Weights of a small autoregressive pixel model: 8100 steps.
Rows from block 2 of a small autoregressive pixel model, named by matrix and row number. Rows with one number belong to one neuron. Each number is 200 + 40 x the weight over its row's rms, rounded and kept within 0 to 999. All counts start at 0.
Before each neuron's rows are labels from the 100 images, of 14976, where the neuron reaches its highest value: "top examples" is what is common among them. Only what is clearly more common there than usual is listed. The data: Sentinel-2 satellite tiles (TerraMesh). In brackets: how many of the 100.
# fc1: MLP up (model.blocks.2.mlp.fc1.weight, 1536x256), inputs 128-255
# fc2: MLP down (model.blocks.2.mlp.fc2.weight, 256x1536, transposed), outputs 128-255

top examples: main land cover: water (30)
fc1.380,154,151,200,202,211,210,198,214,255,205,213,179,200,262,122,275,139,200,292,157,189,153,178,203,196,169,135,185,251,219,217,211,221,252,181,162,213,184,178,250,187,191,181,198,199,121,250,221,144,174,159,233,262,205,186,167,208,199,176,267,216,159,245,206,160,211,260,170,188,247,123,235,228,220,216,237,133,191,255,222,238,143,208,209,224,219,229,224,229,218,246,202,56,210,223,174,145,183,247,255,180,211,210,198,250,206,283,232,188,196,135,213,192,222,212,241,212,243,285,184,194,147,211,142,223,173,81,185
fc2.380,165,184,200,209,208,210,205,222,147,186,224,212,191,116,120,203,194,233,211,184,196,187,213,234,171,217,130,208,273,213,294,167,252,239,204,196,199,197,251,199,143,181,176,221,201,166,178,143,224,132,162,233,306,184,170,164,233,164,219,185,250,167,224,255,207,213,239,176,203,235,251,174,173,188,226,194,218,237,185,166,192,196,179,165,188,193,201,126,212,186,256,229,201,247,202,247,154,175,255,217,164,198,169,262,259,268,228,222,134,195,190,186,223,229,161,203,254,159,298,236,232,224,180,221,289,208,127,229

top examples: main land cover: snow or ice (34)
fc1.196,187,169,225,223,226,193,222,203,196,248,258,226,234,121,176,208,169,226,233,171,271,220,126,210,246,199,231,197,206,167,185,185,257,209,190,205,195,222,214,263,208,179,163,203,206,65,246,284,209,178,167,312,224,190,208,290,217,144,268,239,181,97,234,140,230,165,161,222,125,188,167,219,170,202,203,281,124,133,233,243,206,159,205,193,205,265,191,150,160,179,182,220,185,187,197,247,172,203,131,148,227,253,236,242,163,171,203,209,219,261,150,203,213,217,179,199,185,103,249,223,186,265,175,200,166,213,189,214
fc2.196,202,209,192,230,184,181,164,239,151,212,307,270,243,214,269,164,169,149,218,188,213,144,143,214,250,92,200,225,212,242,303,216,194,167,117,190,212,209,246,185,214,207,272,189,179,178,242,190,170,215,221,170,229,209,268,233,187,142,219,214,234,202,213,240,240,226,171,257,143,189,304,277,192,240,190,227,192,226,173,189,247,230,161,183,156,211,233,107,219,195,260,238,110,194,171,244,152,226,208,218,175,153,179,258,200,185,185,216,140,240,202,199,199,164,184,186,187,130,184,156,172,216,170,153,151,237,152,229

top examples: main land cover: rangeland (42)
fc1.541,146,200,202,167,138,190,187,213,252,208,173,266,174,224,178,162,183,236,187,205,126,171,162,186,219,174,172,267,173,124,176,172,197,147,204,182,180,210,205,208,160,130,171,214,166,134,223,222,273,215,184,245,173,244,253,261,191,200,223,263,241,222,191,221,231,246,212,160,304,224,232,200,204,273,265,221,161,194,237,286,174,218,207,203,160,200,283,203,213,190,163,149,252,309,179,181,168,184,119,187,109,195,215,183,185,228,225,180,265,171,164,155,120,232,180,223,227,178,183,198,201,217,222,179,206,206,163,184
fc2.541,150,226,203,165,239,208,159,232,192,161,167,207,155,167,220,220,260,204,189,161,165,206,205,132,228,138,159,147,166,186,173,153,164,218,280,177,219,175,167,219,130,225,215,202,174,154,166,269,203,254,208,299,199,274,168,176,135,182,173,174,251,155,173,191,204,245,143,281,258,197,298,197,220,136,192,227,145,175,254,201,176,227,234,174,192,212,152,267,194,154,214,179,131,231,212,202,55,240,240,158,138,241,161,235,235,237,263,206,213,206,211,257,204,195,173,232,216,152,169,205,234,230,186,188,222,243,203,187

top examples: main land cover: rangeland (44)
fc1.157,224,209,207,172,215,210,145,205,143,227,204,173,138,109,157,185,198,188,218,186,133,206,212,222,197,183,159,200,231,79,191,243,253,206,210,190,222,194,212,281,208,199,199,224,155,111,196,260,176,88,151,296,179,230,163,280,284,186,202,171,204,137,246,207,146,243,230,153,259,207,175,199,271,168,206,235,202,202,261,212,271,190,230,205,236,200,191,221,188,257,230,186,240,228,204,200,116,194,213,154,212,189,159,232,203,158,207,240,259,232,167,190,168,238,210,221,140,228,240,238,175,251,173,264,278,237,143,199
fc2.157,257,173,214,211,135,179,233,183,139,209,165,75,254,214,241,197,232,137,194,230,178,168,145,207,254,254,151,189,210,100,162,243,174,217,214,179,217,173,177,269,184,226,199,209,197,144,147,249,175,174,203,234,183,205,170,212,127,146,218,177,187,165,262,185,207,191,191,212,227,264,253,195,266,207,162,181,198,168,217,178,198,198,156,141,310,208,194,223,168,251,204,193,196,196,254,170,202,78,270,190,213,224,206,245,195,202,229,208,161,226,182,207,172,175,227,176,199,247,180,210,220,243,152,295,185,159,252,222

top examples: main land cover: rangeland (43)
fc1.754,215,145,232,149,185,235,173,240,200,211,253,303,186,223,274,185,232,170,165,173,307,195,239,199,192,243,150,181,206,238,179,299,174,229,296,236,140,230,204,238,147,126,190,220,228,230,227,185,210,262,210,205,206,248,174,232,189,201,248,249,162,175,270,189,169,206,207,161,245,212,198,260,177,166,122,213,168,241,222,217,150,197,270,261,214,228,167,208,179,164,158,141,238,198,232,195,206,240,171,173,208,185,176,192,207,213,246,211,251,203,229,148,192,201,246,235,264,186,288,231,190,197,222,183,206,122,190,224
fc2.754,138,208,234,170,192,211,187,183,225,232,276,197,144,197,177,221,158,185,210,156,259,152,188,201,207,235,176,151,190,205,180,197,164,174,273,241,169,174,239,262,183,238,206,213,169,191,138,160,246,257,257,167,214,203,147,201,162,243,214,189,190,186,216,210,287,213,187,199,259,230,142,263,97,190,158,207,241,207,178,198,217,162,207,192,143,131,167,188,163,198,274,223,184,220,206,247,171,188,148,182,252,222,220,181,197,227,238,227,233,152,197,111,204,150,210,249,331,276,184,213,224,186,181,164,168,166,172,211

top examples: main land cover: rangeland (49)
fc1.25,250,217,177,184,311,210,152,283,287,212,263,170,170,181,236,207,165,211,165,163,213,220,86,267,142,200,201,199,164,224,209,229,158,268,272,168,195,227,262,235,194,232,228,179,182,229,223,220,236,198,202,285,194,196,227,193,180,221,212,212,190,138,151,204,179,226,116,217,243,126,144,216,227,230,198,257,226,195,194,171,109,122,152,115,211,234,202,211,238,162,234,168,192,232,209,184,215,181,176,214,200,210,194,179,203,229,232,169,214,105,185,197,201,202,219,179,184,264,182,258,182,226,198,136,233,204,161,267
fc2.25,208,187,218,242,166,257,212,167,143,212,120,255,208,212,271,219,101,196,170,120,155,213,163,216,264,211,221,241,71,188,202,210,176,155,193,204,256,266,236,177,185,197,159,192,201,176,230,242,201,159,138,243,147,236,158,265,128,259,208,170,192,196,169,203,204,182,151,246,160,194,225,208,238,96,207,163,142,215,153,202,197,183,238,145,198,154,245,232,188,192,122,160,190,190,192,162,194,225,162,188,198,186,199,173,130,253,208,178,195,130,203,138,213,163,223,151,162,227,230,167,231,197,184,233,231,186,278,182

top examples: main land cover: water (41)
fc1.339,217,173,118,165,183,222,247,201,218,173,184,210,280,215,142,176,229,219,229,133,163,154,257,276,178,190,218,269,199,173,178,160,289,173,200,149,219,237,247,244,192,186,172,265,207,193,230,279,217,238,162,208,189,232,206,185,261,191,200,205,221,170,212,187,192,181,199,195,205,181,147,198,167,219,249,179,272,205,176,171,233,218,247,276,208,292,231,152,222,213,212,215,181,141,255,217,183,132,171,216,198,222,211,187,67,180,234,168,194,186,160,233,127,231,213,250,227,207,239,184,214,163,239,226,213,156,158,167
fc2.339,238,153,181,268,231,128,193,200,141,163,159,205,186,236,184,196,203,181,247,176,241,177,279,180,145,288,185,213,251,307,271,137,207,222,197,208,245,222,228,213,224,238,154,192,209,255,203,236,180,214,196,221,262,111,175,133,248,152,190,120,189,157,112,159,189,240,192,213,205,197,271,141,196,194,209,170,138,139,194,215,146,198,246,132,268,227,104,120,239,267,191,240,234,198,269,203,187,145,234,200,155,208,191,197,185,201,181,205,180,230,219,193,173,230,173,217,189,171,247,239,258,169,240,236,212,179,162,199

top examples: main land cover: water (44)
fc1.544,300,193,236,249,231,185,210,211,226,181,247,229,181,181,232,171,212,205,147,218,202,205,260,208,214,247,206,220,182,183,226,284,201,259,260,194,180,227,186,185,166,138,208,198,210,160,136,259,183,210,187,189,268,135,250,208,236,223,235,274,194,181,168,193,204,195,196,171,240,253,181,229,193,148,138,250,172,178,180,291,213,170,194,188,186,236,202,195,162,223,198,221,179,182,232,229,162,194,205,204,129,189,157,234,181,174,158,154,243,252,263,247,146,216,210,166,180,206,189,202,154,211,169,225,133,219,183,190
fc2.544,180,203,316,208,142,130,225,227,230,188,265,182,210,205,186,246,272,195,235,193,225,187,202,162,167,219,163,161,266,227,205,227,172,194,210,208,210,278,208,221,175,171,258,173,196,221,214,152,132,266,249,243,148,155,221,224,172,89,165,220,154,188,204,178,119,213,221,171,207,230,129,62,241,157,218,166,198,200,207,200,181,225,199,175,279,179,176,191,197,337,288,216,182,194,242,121,184,236,176,221,231,212,204,162,227,185,180,252,248,288,169,242,226,174,204,207,208,175,221,248,225,225,176,229,128,217,226,177

top examples: main land cover: rangeland (48)
fc1.723,192,182,137,200,284,232,185,212,161,251,197,250,186,57,197,199,180,236,205,173,171,190,150,276,212,173,176,185,198,189,207,207,229,258,206,134,188,261,257,249,128,159,237,216,178,173,244,230,242,162,165,265,204,204,161,235,194,182,210,215,197,169,252,180,143,184,253,177,169,141,187,332,266,173,186,212,208,305,167,173,160,170,172,168,288,208,200,253,198,130,280,166,195,288,217,215,202,212,263,166,228,178,177,246,131,147,239,172,205,168,139,242,184,163,196,208,185,184,217,214,164,197,183,215,155,144,190,269
fc2.723,179,162,224,239,203,244,245,151,211,231,149,171,234,202,247,190,213,139,181,180,164,171,166,187,239,191,234,195,110,155,189,149,212,219,187,190,185,252,195,247,166,219,257,214,216,197,235,247,126,134,166,199,93,212,132,189,141,286,257,145,184,225,172,209,159,169,206,223,214,158,203,274,287,241,188,103,220,210,217,172,257,230,215,146,250,195,243,252,232,123,170,81,106,163,220,127,264,164,174,181,211,204,198,143,171,201,185,244,205,185,211,156,191,153,190,150,215,238,227,161,170,211,151,238,145,137,227,170

top examples: main land cover: snow or ice (37)
fc1.755,252,215,202,189,228,194,309,165,177,216,164,226,207,122,146,144,170,195,255,177,196,203,297,237,286,241,166,263,154,156,139,144,284,212,190,230,213,260,152,212,204,133,108,224,172,127,215,211,183,145,167,218,222,245,211,273,227,136,180,216,179,138,241,213,195,201,171,201,214,232,182,190,196,145,231,208,178,222,246,206,228,181,224,234,286,185,204,284,177,190,272,235,135,212,221,177,144,260,241,193,169,140,214,204,193,226,206,228,211,227,170,227,209,241,175,230,196,155,240,247,179,212,172,190,204,232,166,220
fc2.755,279,133,159,225,213,156,238,192,139,191,189,187,262,106,216,158,170,199,203,214,222,272,244,209,240,235,167,179,214,167,139,87,278,220,225,193,140,197,124,149,198,157,198,187,177,97,214,209,174,196,170,172,246,190,204,190,229,161,189,196,180,211,190,177,195,222,227,264,235,228,293,231,237,227,181,311,141,163,247,206,204,176,199,252,177,235,212,261,174,250,228,188,132,191,222,187,174,271,279,169,195,241,200,231,214,310,200,279,149,225,207,144,197,223,210,183,180,207,232,205,216,169,216,224,178,200,211,131

top examples: main land cover: rangeland (56)
fc1.94,213,206,227,169,260,216,155,302,225,229,241,218,168,126,272,154,224,247,146,149,181,200,209,215,112,145,172,184,119,179,237,177,176,247,210,155,204,260,207,215,208,179,178,165,200,190,237,242,213,150,194,323,152,243,193,219,196,226,153,253,217,150,237,190,173,199,174,145,206,183,144,247,149,335,217,255,159,185,251,157,100,184,167,168,200,223,278,217,174,125,237,139,223,166,198,203,219,252,198,187,178,258,214,216,171,206,234,103,242,174,130,254,223,189,165,183,217,155,192,172,142,227,159,176,230,252,148,208
fc2.94,197,163,196,152,193,236,164,171,230,267,134,173,201,152,181,139,125,207,193,143,222,225,123,276,256,195,216,190,86,147,229,202,170,183,187,162,248,165,207,161,209,186,221,172,243,140,176,202,207,137,182,188,192,226,200,209,177,192,223,200,195,183,191,206,187,188,198,257,142,190,211,178,315,185,163,148,151,241,167,199,200,158,239,151,259,224,279,216,182,197,175,171,192,254,210,219,229,232,221,175,122,196,208,218,167,260,223,207,170,180,222,183,174,202,241,158,102,227,180,201,237,156,155,220,199,197,304,215

top examples: main land cover: rangeland (44)
fc1.720,257,233,244,322,222,224,161,226,202,215,273,198,176,191,186,227,238,216,199,235,228,240,203,222,186,166,236,189,185,186,259,127,207,198,190,234,138,238,251,236,113,189,185,176,256,157,214,222,200,148,152,186,174,148,188,186,164,187,245,222,211,202,178,185,201,119,181,186,250,180,196,232,212,201,231,237,97,186,223,187,213,180,204,251,240,222,150,127,175,80,191,235,176,185,198,217,172,146,148,209,160,207,184,181,152,194,181,240,209,206,149,144,209,178,167,167,245,196,154,216,171,318,158,162,151,213,234,174
fc2.720,199,164,247,142,169,193,238,182,224,238,154,217,170,155,104,215,171,166,252,255,152,259,152,216,207,239,99,155,233,148,130,231,174,201,210,174,213,224,143,209,319,144,193,214,207,155,171,242,229,223,207,170,267,238,214,214,202,184,241,193,211,200,235,138,113,131,206,180,248,209,165,143,291,158,178,225,289,167,227,158,152,197,157,88,254,143,188,246,168,227,220,226,222,189,229,208,210,248,198,221,174,193,223,181,158,171,221,234,227,212,235,158,208,188,273,197,233,194,228,209,198,165,196,261,244,215,233,183