A small autoregressive pixel model, trained from scratch: activation gelu.
Rows from block 3 of a small autoregressive pixel model, named by matrix and row number. Rows with one number belong to one neuron. Each number is 128 + 24 x the weight over its row's rms, rounded and kept within 0 to 255. All counts start at 0. After the name is the row's rms in percent of the matrix's.
After each neuron's rows are labels from the 100 images, of 14976, where the neuron reaches its highest value: "responds to" is what is common among them. Only what is clearly more common there than usual is listed. The data: Sentinel-2 satellite tiles (TerraMesh). In brackets: how many of the 100.
# fc1: MLP up (model.blocks.3.mlp.fc1.weight, 1536x256), inputs 172-255
# fc2: MLP down (model.blocks.3.mlp.fc2.weight, 256x1536, transposed), outputs 172-255

fc1.279 081 [124 134 104  98 149  98 132 112 150  77 131 112 153 141 127 154 119 140 112 128 101 132  88 159 117 116  78 161 148 172 110 176 142 105 156 116 106 150 131 178 153 160 140 131 153 140 121 153  87 109 143 150 116 114 102 137 115 115 122 108  97 170 134 176 147 161 123 155  74 150 123 159 123 127 139 144  97 133 165 133 136 122 125 114]
fc2.279 068 [119 113 128 141 105 138 138 148 114 156 130 143 124  90 108 134  74 136 119 125 187 130 172 161 135 100 123 139 169 102 130  93  97 155 162  79 142 140  51 176 106  81 165 119 139 113 118 135 149 143 118 161 146 101 129 139 139 132  72 135  83 115 136 128 116 121 138 129 191 116 120 134 115 125 144  96  96 133 107 153 143 155 141 135]
responds to: crops (64); main land cover: water (30)

fc1.687 091 [148 133 143 113 131  79 154 108  96  76 160 150 122 132 131 137 109  83 102 149 108 106  48 163 103  95 115 180 129 130 105 156 113 116 160 130 139  68 162 160 160 132 136  77 126 116 128 133  93 136 112 139 137  96 101 111 146 101 180 139  96 114 110 148 120 110 162 131 148 102 145 132 138 142 102 115  96 127 161 140 153 138 122 147]
fc2.687 091 [140 121 105 136 139 139 119 107 160 150 135 114 149 166  69 147 102 146 121 146 150 124 154 103 130 145 131 112 112 124 113  87 135 147 117 115 122 133  83 126  97 133 137 120 125 152  92 122 162  68 130 133 137 103 127 142 146 207 147 173 149 151 118  78  95 105 138 178 108 126 125 128 136 144 161 107 112 159 142 113 138 111 129 127]
responds to: bare ground (51); main land cover: bare ground (35); main land cover: water (27)

fc1.531 121 [136 115 104 127 167 107 122 103  95 101 108 119 159 107 124 133 166 123 124 129 104 150 121  96 123 130 139 155 146 125 146 146 146 138 103 158 103 133 122 113  99 150  99 156 131 125 155 146  75 106 138 140 109 140 123 136 123  99 141 125 116 146 168 137 205 133  79 140  95 126 129 146 122 125 177 109 119 109  83 108 133 125 158 159]
fc2.531 128 [133 114 134 143 118 137 133 110  90 108 111 129 122  75 146 163 105  95 116 109 102 146 149 166  87 156 110 133 165 107 143 150 152 165 130 145 144 158 138 109  54 142 118 171 142 162 171 113 142  62 151 153 119 169 130 117 151 126 103 135 160 135 144 132 144 134 151 156 131 104 122 123 161 108 120 133 107  97  89 130 131 123 101  80]
responds to: water (86); main land cover: water (84)

fc1.99 116 [144 120 138 118 114 136 142 160 131  73 123 133 126 103 164 100 156  95 177 158 123 131 128  83 171 174 101 117 122 130 129 149 123 117 173 100 109  83 135  91 124 199 126 126 128 109 166 141  93 138 146 120  83 148 113 163 106  88 153 176 122 141 124  98 116 129 122 109 117 125 154 190 117 144 131 135 146 116 184 122 177 124 120 145]
fc2.99 119 [103 129 117 150 111 151 179 138 127 153 158 112 138  90  80  95  86 150 143 115 116 144 134 142 155 168 201 139 143 126 136 141 156 150 152 115  71 110 108 124 112 185 130 142 122  66 131 165 155 129 150  65 135 120 119 137 156 121  96 176 137 145 104  66 118 136  97 168 119 124 131 151 144 129 111 167 115 112 137 205 124  90 129 117]
responds to: main land cover: water (35); main land cover: bare ground (31)

fc1.331 132 [157 102 144 120 194 163  98 119  65 138 145 165 105 131 159 127 125  85 119 133 100 100 130 124 198 137 142 114 140 103 115 129 127 138 163 123 137 103 156 171 159 148 150  92 119 101 103 113 131 100 111 130 111 160 129  85  75 125 148 131 121 174 170 116 135 123 143  83  92 130 144 159 122 130 143 126 113 116 149 100 111 116 107 124]
fc2.331 125 [111 157 168 128 163 151 122 102 127 137 102 142 106 183 172 111  85 154 122  82 154 137 107 147 126 132 173  94 101 162  79 172 125 141 135 136  80 136 101 145 136 143 120 136 127  91 105 156 106 111 148 127 128 169 135 116 130 106 154 121 151 158 126 198 118 122 125  89 151 105 124 152 128 134 112 124 113 124 147 122 121 106 125  92]
responds to: bare ground (71); main land cover: bare ground (56)

fc1.423 107 [133 141 113  91 170 117 117 148  88  84 115 133 169 119 146 128 142 144 141 148 179  91 106 114 145 107 139 114 110 119 115 142 154 109 137 166 132 109 150 124  85 124 121  76 128 138 107 132 156  99  92 164 120 155 118 115 111  86 133 109 111 108 120 181 155 102 163 125 110 158 125 121 130  95 150 118 117 168 119 121 122 156  68 112]
fc2.423 110 [147 120 144 171 133 125 115  92 178 105 181  79 141 145 128 148 181 117 121 124 118 128 128 110 133 135 102 133 159 159 111 117  66 202 123 132 121 125  97 115 133 128 107 135 146  94 129 111 114 146  82 119 144 122 105 108 123 129 136 122 160 128 134 123 161 104  77 142 104 125 122 146 114 147  64 117  97 119 132 134 117 166 140 124]
responds to: snow or ice (51); main land cover: snow or ice (49)

fc1.259 105 [134  95 143 131 125 106 133 130 116 150 147 136 150  83 169 138 139 152 194 156 104  81  90  58 137 141 131 146 117 138  96 117 158 148 128 106 196 143 135 120 152 116 111  95 138  74 105 170 105 140 135 157 114 147 128 164 127 110 133 126 114 109 110 180 125 137 123 138  83 111 115 179 111 107 138 124  92  83 135 141 152 100 142 163]
fc2.259 112 [154 124  97 127 159  86 105 189 154 104 173 130 156 160 191 141 126 178  92 101 145 102 132 103 131 103  75 152 136 122 134  89 121 160 112 102 130 130 180 120 163 131 111  96 143  93 116  84 155 196 121 139 156 134 126 170 124 136 152 134 121 113 153  93 117 118 130 140  85 128 131 124 108 151 124 146 118 147 121 127 135 127 111 122]
responds to: crops (70); built area (63); main land cover: crops (42)

fc1.698 107 [ 99 110  94 106 122 143 163  98 133 118 142 135 135 108 132 148 133 110 163 133 124 138  94  95 106 134 159 149 124 146 131 109 156 109 130 124 116 132 124 129 104 121 131 102  87 114 153 127  85 118 131 150  89  75 107 150 138 171 131 144 100 147 157 138 152 145 131 128 127 103 123 135 128 109 133 184 100 121 132 121  84 140 135 150]
fc2.698 117 [144 140  98 127 131 140 143  91 140 159 131 130 123 109 143 144 123 104 163 156 112 158 126 135 133  93 144 150  89 131 109 128 142 144 137 151 104 133 166  91 168 180 159  83 118 118 114  83 154 103 171 139 106 104 130 133 132 159 162 154 134 100 132 128 155 128 110 144  81 133 164 155 160 152 182 120 122 118 157 114 161  99  94 176]
responds to: bare ground (50); main land cover: bare ground (25)

fc1.319 097 [122  99 142 160 129 143 123 160 179 112  96 125 135  95 173 149 154 117 144 142 147 106 116 105 114 131  63 129  88  79 126 162  95 143 102 128 136 154 140 121 123 157 158 142 122 106 142 108 139 146  96 141 119 115 166 134 149 129 134 154 117 113 134 134 119 116 102 126 116 112 110 128 133 112 150 135 136 111 134  80 133  98 106 130]
fc2.319 089 [111 113 142 151 158 107 172 144 144 154 130 110 136 167 142 107  88 104 144 102 151 133 111 156 132 125 176  97 119 135  88 134 125 145 137 143  87 138  97 108 151 110 126  92 104 178 126 137 154 110 140  90 137 146 155 117 151 133 165 128 108 110 164 146 143 124 126 134 175  79 132 144 128 137  98 124 141 136 117 126 126  83 129  91]
responds to: water (88); main land cover: water (82)

fc1.726 046 [141  99 155 178 144 110 111 141 165 129 142  91 139 113 132 128 146 125 129 146 120 120 110 142 109 100 112 135 156 188 107 157 134 131 146 135 145 112  94 142 104 147 150 135 112 124  78 135 120 142 111 131  98 141 115 136 103 103 108 147 126 116 153 134 128 139 134  98 133 105  92 150  63 141 176 124 114 150 128 122 125 153 129 132]
fc2.726 039 [140 129 102  88 121 125 101 118 110 115 120 126 136  97 143 125 148 167 129 139 115 137 131 109 133 110 175  96 109  69 165 141 114 132 136 161 114 112 167  82 134 134 127 160 152 130 233 134 113 138 145 138 160 143 135 162 140 104 118 114 130 136 129 153 124 127 138 198 121 172 133 115 112 142  70 117  97 118 105 108 110 124 144 125]
responds to: crops (68); main land cover: crops (47)

fc1.667 093 [131 107 156  84 114 111  83 169 127  93 148 155 113 139 121 121  92 114 139 105 144 130 123 105 161 142 158 118 107  83 111 154  54 120 150 145 136  68 119 148 138 154 134 100 116  88 129 112 130 124 124 111 119 136 122 113  92 178 149 125 125 141 132 166  93 155 101  98 136 136 141 150 132 104 138 121 130 160 167 124 145 126  56  93]
fc2.667 073 [113 108 134 130 122 134  81 101 104 113 160 156 166 202 105 139 141 104  81 145 126 112 117 101 134 125 138 156  90 128 112 123 112 150  90 131 149 122 112 104 123 149 149 116 121  68 127 136  73 140 141 148 142 126  97  99 118 135 162 158 143 142 142 161  98 147  87 126 148 157 105 142  72 148 115 131 117 118 155  92 124 128  97 130]
responds to: bare ground (85); main land cover: bare ground (70)

fc1.59 111 [129 125 165 175 135 140 146 165 131 144 121 154 145 127 148 141 126  71 142 139 132 115 124 125 131 117 159 111 135  51 141 191  90 105 143 165 158 132 127 120 117 162 123  62 122 163 103 118 127 127 127 116  98  92 107 103 141 141 142 157 106 132 152 165 142 167 120  94 118 154 135 116 150 131 133 143 139 114 129 114 161 151 129 122]
fc2.59 102 [119 143 141 133 111 131 138 116  61  80 105 131 124 115 128 127 120 117 142 144 115 159  75 118 129 116 178 138 118 150  94 146 121 165 147 110 154 153 104 123 152 126 123  53 145 109 104 115 145  93 115 121 139 112 113 143 124 144 153 114 124  80 152 143 129 123 113 137 136 137 119 130 123 125 181  89 133 121 123 148 156 148 130 130]
responds to: water (84); main land cover: water (78)

fc1.633 112 [133 102 186 188 104 114 117 128 136  96 150 172 124 140 105 134 155 138 158 157 130 123  75  99 119 103 129 121 114 100 125  99 115 132 142 101 145 125 145 133 154 116 139 136 126  94 148 147 116 121 127 150 131 143 150 111 107 146 169 110 102  92 140 134 102 146 154 125 131 126 113 145 130 128 139 108  97 113 150 143 132  61 139 146]
fc2.633 129 [119 158 151 134  74 148 123 128 123  92 111 153  77 133 114 102 132 169 130 114 162 134 120 113 118 146  78 125 107 114  86 106  86 151 127 157 149 133 123 152 103 120  97 122 110 120 117  77 131  92 137 138 158 124 124 132 113 153 146 126 130  87 135 116 130 141  81 158 164 110 119 136 115 143 158 111 126 120 129 130 122 101 120 129]
responds to: snow or ice (81); main land cover: snow or ice (68)

fc1.452 117 [143 125 136 143 138 102 118 142 101 135 117 164 114 120 115 130 120  98 140 154 135 175 118 122 159 103 128  76 117  68 122 165 137  57 131 113 180 117  84 142 168 104 128 113 129 121 131 186 131 129 182 154 108 102 138 103 108  98 123 116  81 123 136 143  89 118 111 134 169 106 118 121 145 128 158  88 119 126 163 116 151 123 107 161]
fc2.452 113 [116 140 129 119 160  83 107 100  90 100 125 137 139 141  88 122  80 140 110  93 122 109 162 153 123  92  83 163  73 135 105  96 127 136 168 120 126 130 116 134 110 110 145 111 148 126  71 150 153 151  78 123 163 167 131 118 147 131 157 106 113 133 131 152 123  95 165  82 102 102 130 130 104 107 105 187 128 129 129 151 104 130 124  31]
responds to: bare ground (56)

fc1.704 113 [137  92 115 152 135 110 130 170 133 144 176 173 105 100  91 144 117  83 145  96 103 131 126  87 143 138 108  71 125  97  92 124 143 119 168 112 127 130 142 150 159 158 123 142 102 135 132 128  95 136 165 144  78 149 123 142 107 158 160 121 124 143 126 113 143 132 145  96 165 141 122 134 116  78 131 134 108  82 121  84 118 100 110  99]
fc2.704 124 [118 143  99 140 141 147 135  95  86 156 158 154  59 137 163 140 130 113 126 106  94 115 114 122 134 159 134 149  87 122  91 125 106 125 106 141 142 103 141 115 136 136 100 131  49 132 178 128 151 178 175 139 116 130 128 109  72 199 163 142 151 159 139  49 109 136 113 159 130 137 125 164 139 147 154 117  89 110 138 124 104  47 108 130]
responds to: bare ground (61); main land cover: bare ground (36)

fc1.320 126 [143  95 154 138 122 122 126 146 105 119 125 116 111 144 154 114 146 107 154 121 129 129  60 144 155 149 132 118  53 155 132 114 116 119 167 118 121  86 154 106  93 138 145 146 134 108 137 160 125 117 138 133  92 101 121 101 103 108 136 131 133 146 163 167 105 141 143  83  71 166 141 166 158 141 178 144 108 162 183 157 135 140 154 135]
fc2.320 130 [ 99 130 122 167 130 129 119 119 114 106 102 109 150 147 145 133 151 129 107 131 103 158 101 121 148 172 133 150  84 128 101 172 133 143 109 137  96 110  72 136 145 171 144 161 100 133 124 153 126  93 168  99 102 138 128 118 111  96 169 126 147 161 118  91  94 149 107 139 127 117 120 146 140 154 149 114 117 127 167 146 119  94  94 152]
responds to: bare ground (57); main land cover: bare ground (44)

fc1.453 087 [112  77 117 187 120 137 109 137 109  72 131 128 166 159 128 117 138 110 108 151 141 101 126 147 129 111 142 155 161  81 122 137 180  96 153 163 153 109 143 147 157 140 150  44 106 170 175 134 103 145 143 149 105  97 160 152 116 146 103 154 113 102 150 102 173 123 144  85 134 155 135 145 124 191 140 129 167 134 141 107 118 149 103 110]
fc2.453 064 [138 109 138 121 105 138 147 146 113 173 108 104  96 185 130 129 121  97 125 113 103 116 126 117 131 122  65 149 137  72 113 120 123 148 120 101  83 128 128 144 106 133 117 161 117 138 115 149  96 127 120 127 117 139 113 128 144 185 142 110 121 118 111 149 123 138  78 111 127 134 134 141  98 123  88  91 128 101 160  80 148  90 142 175]
responds to: main land cover: water (39)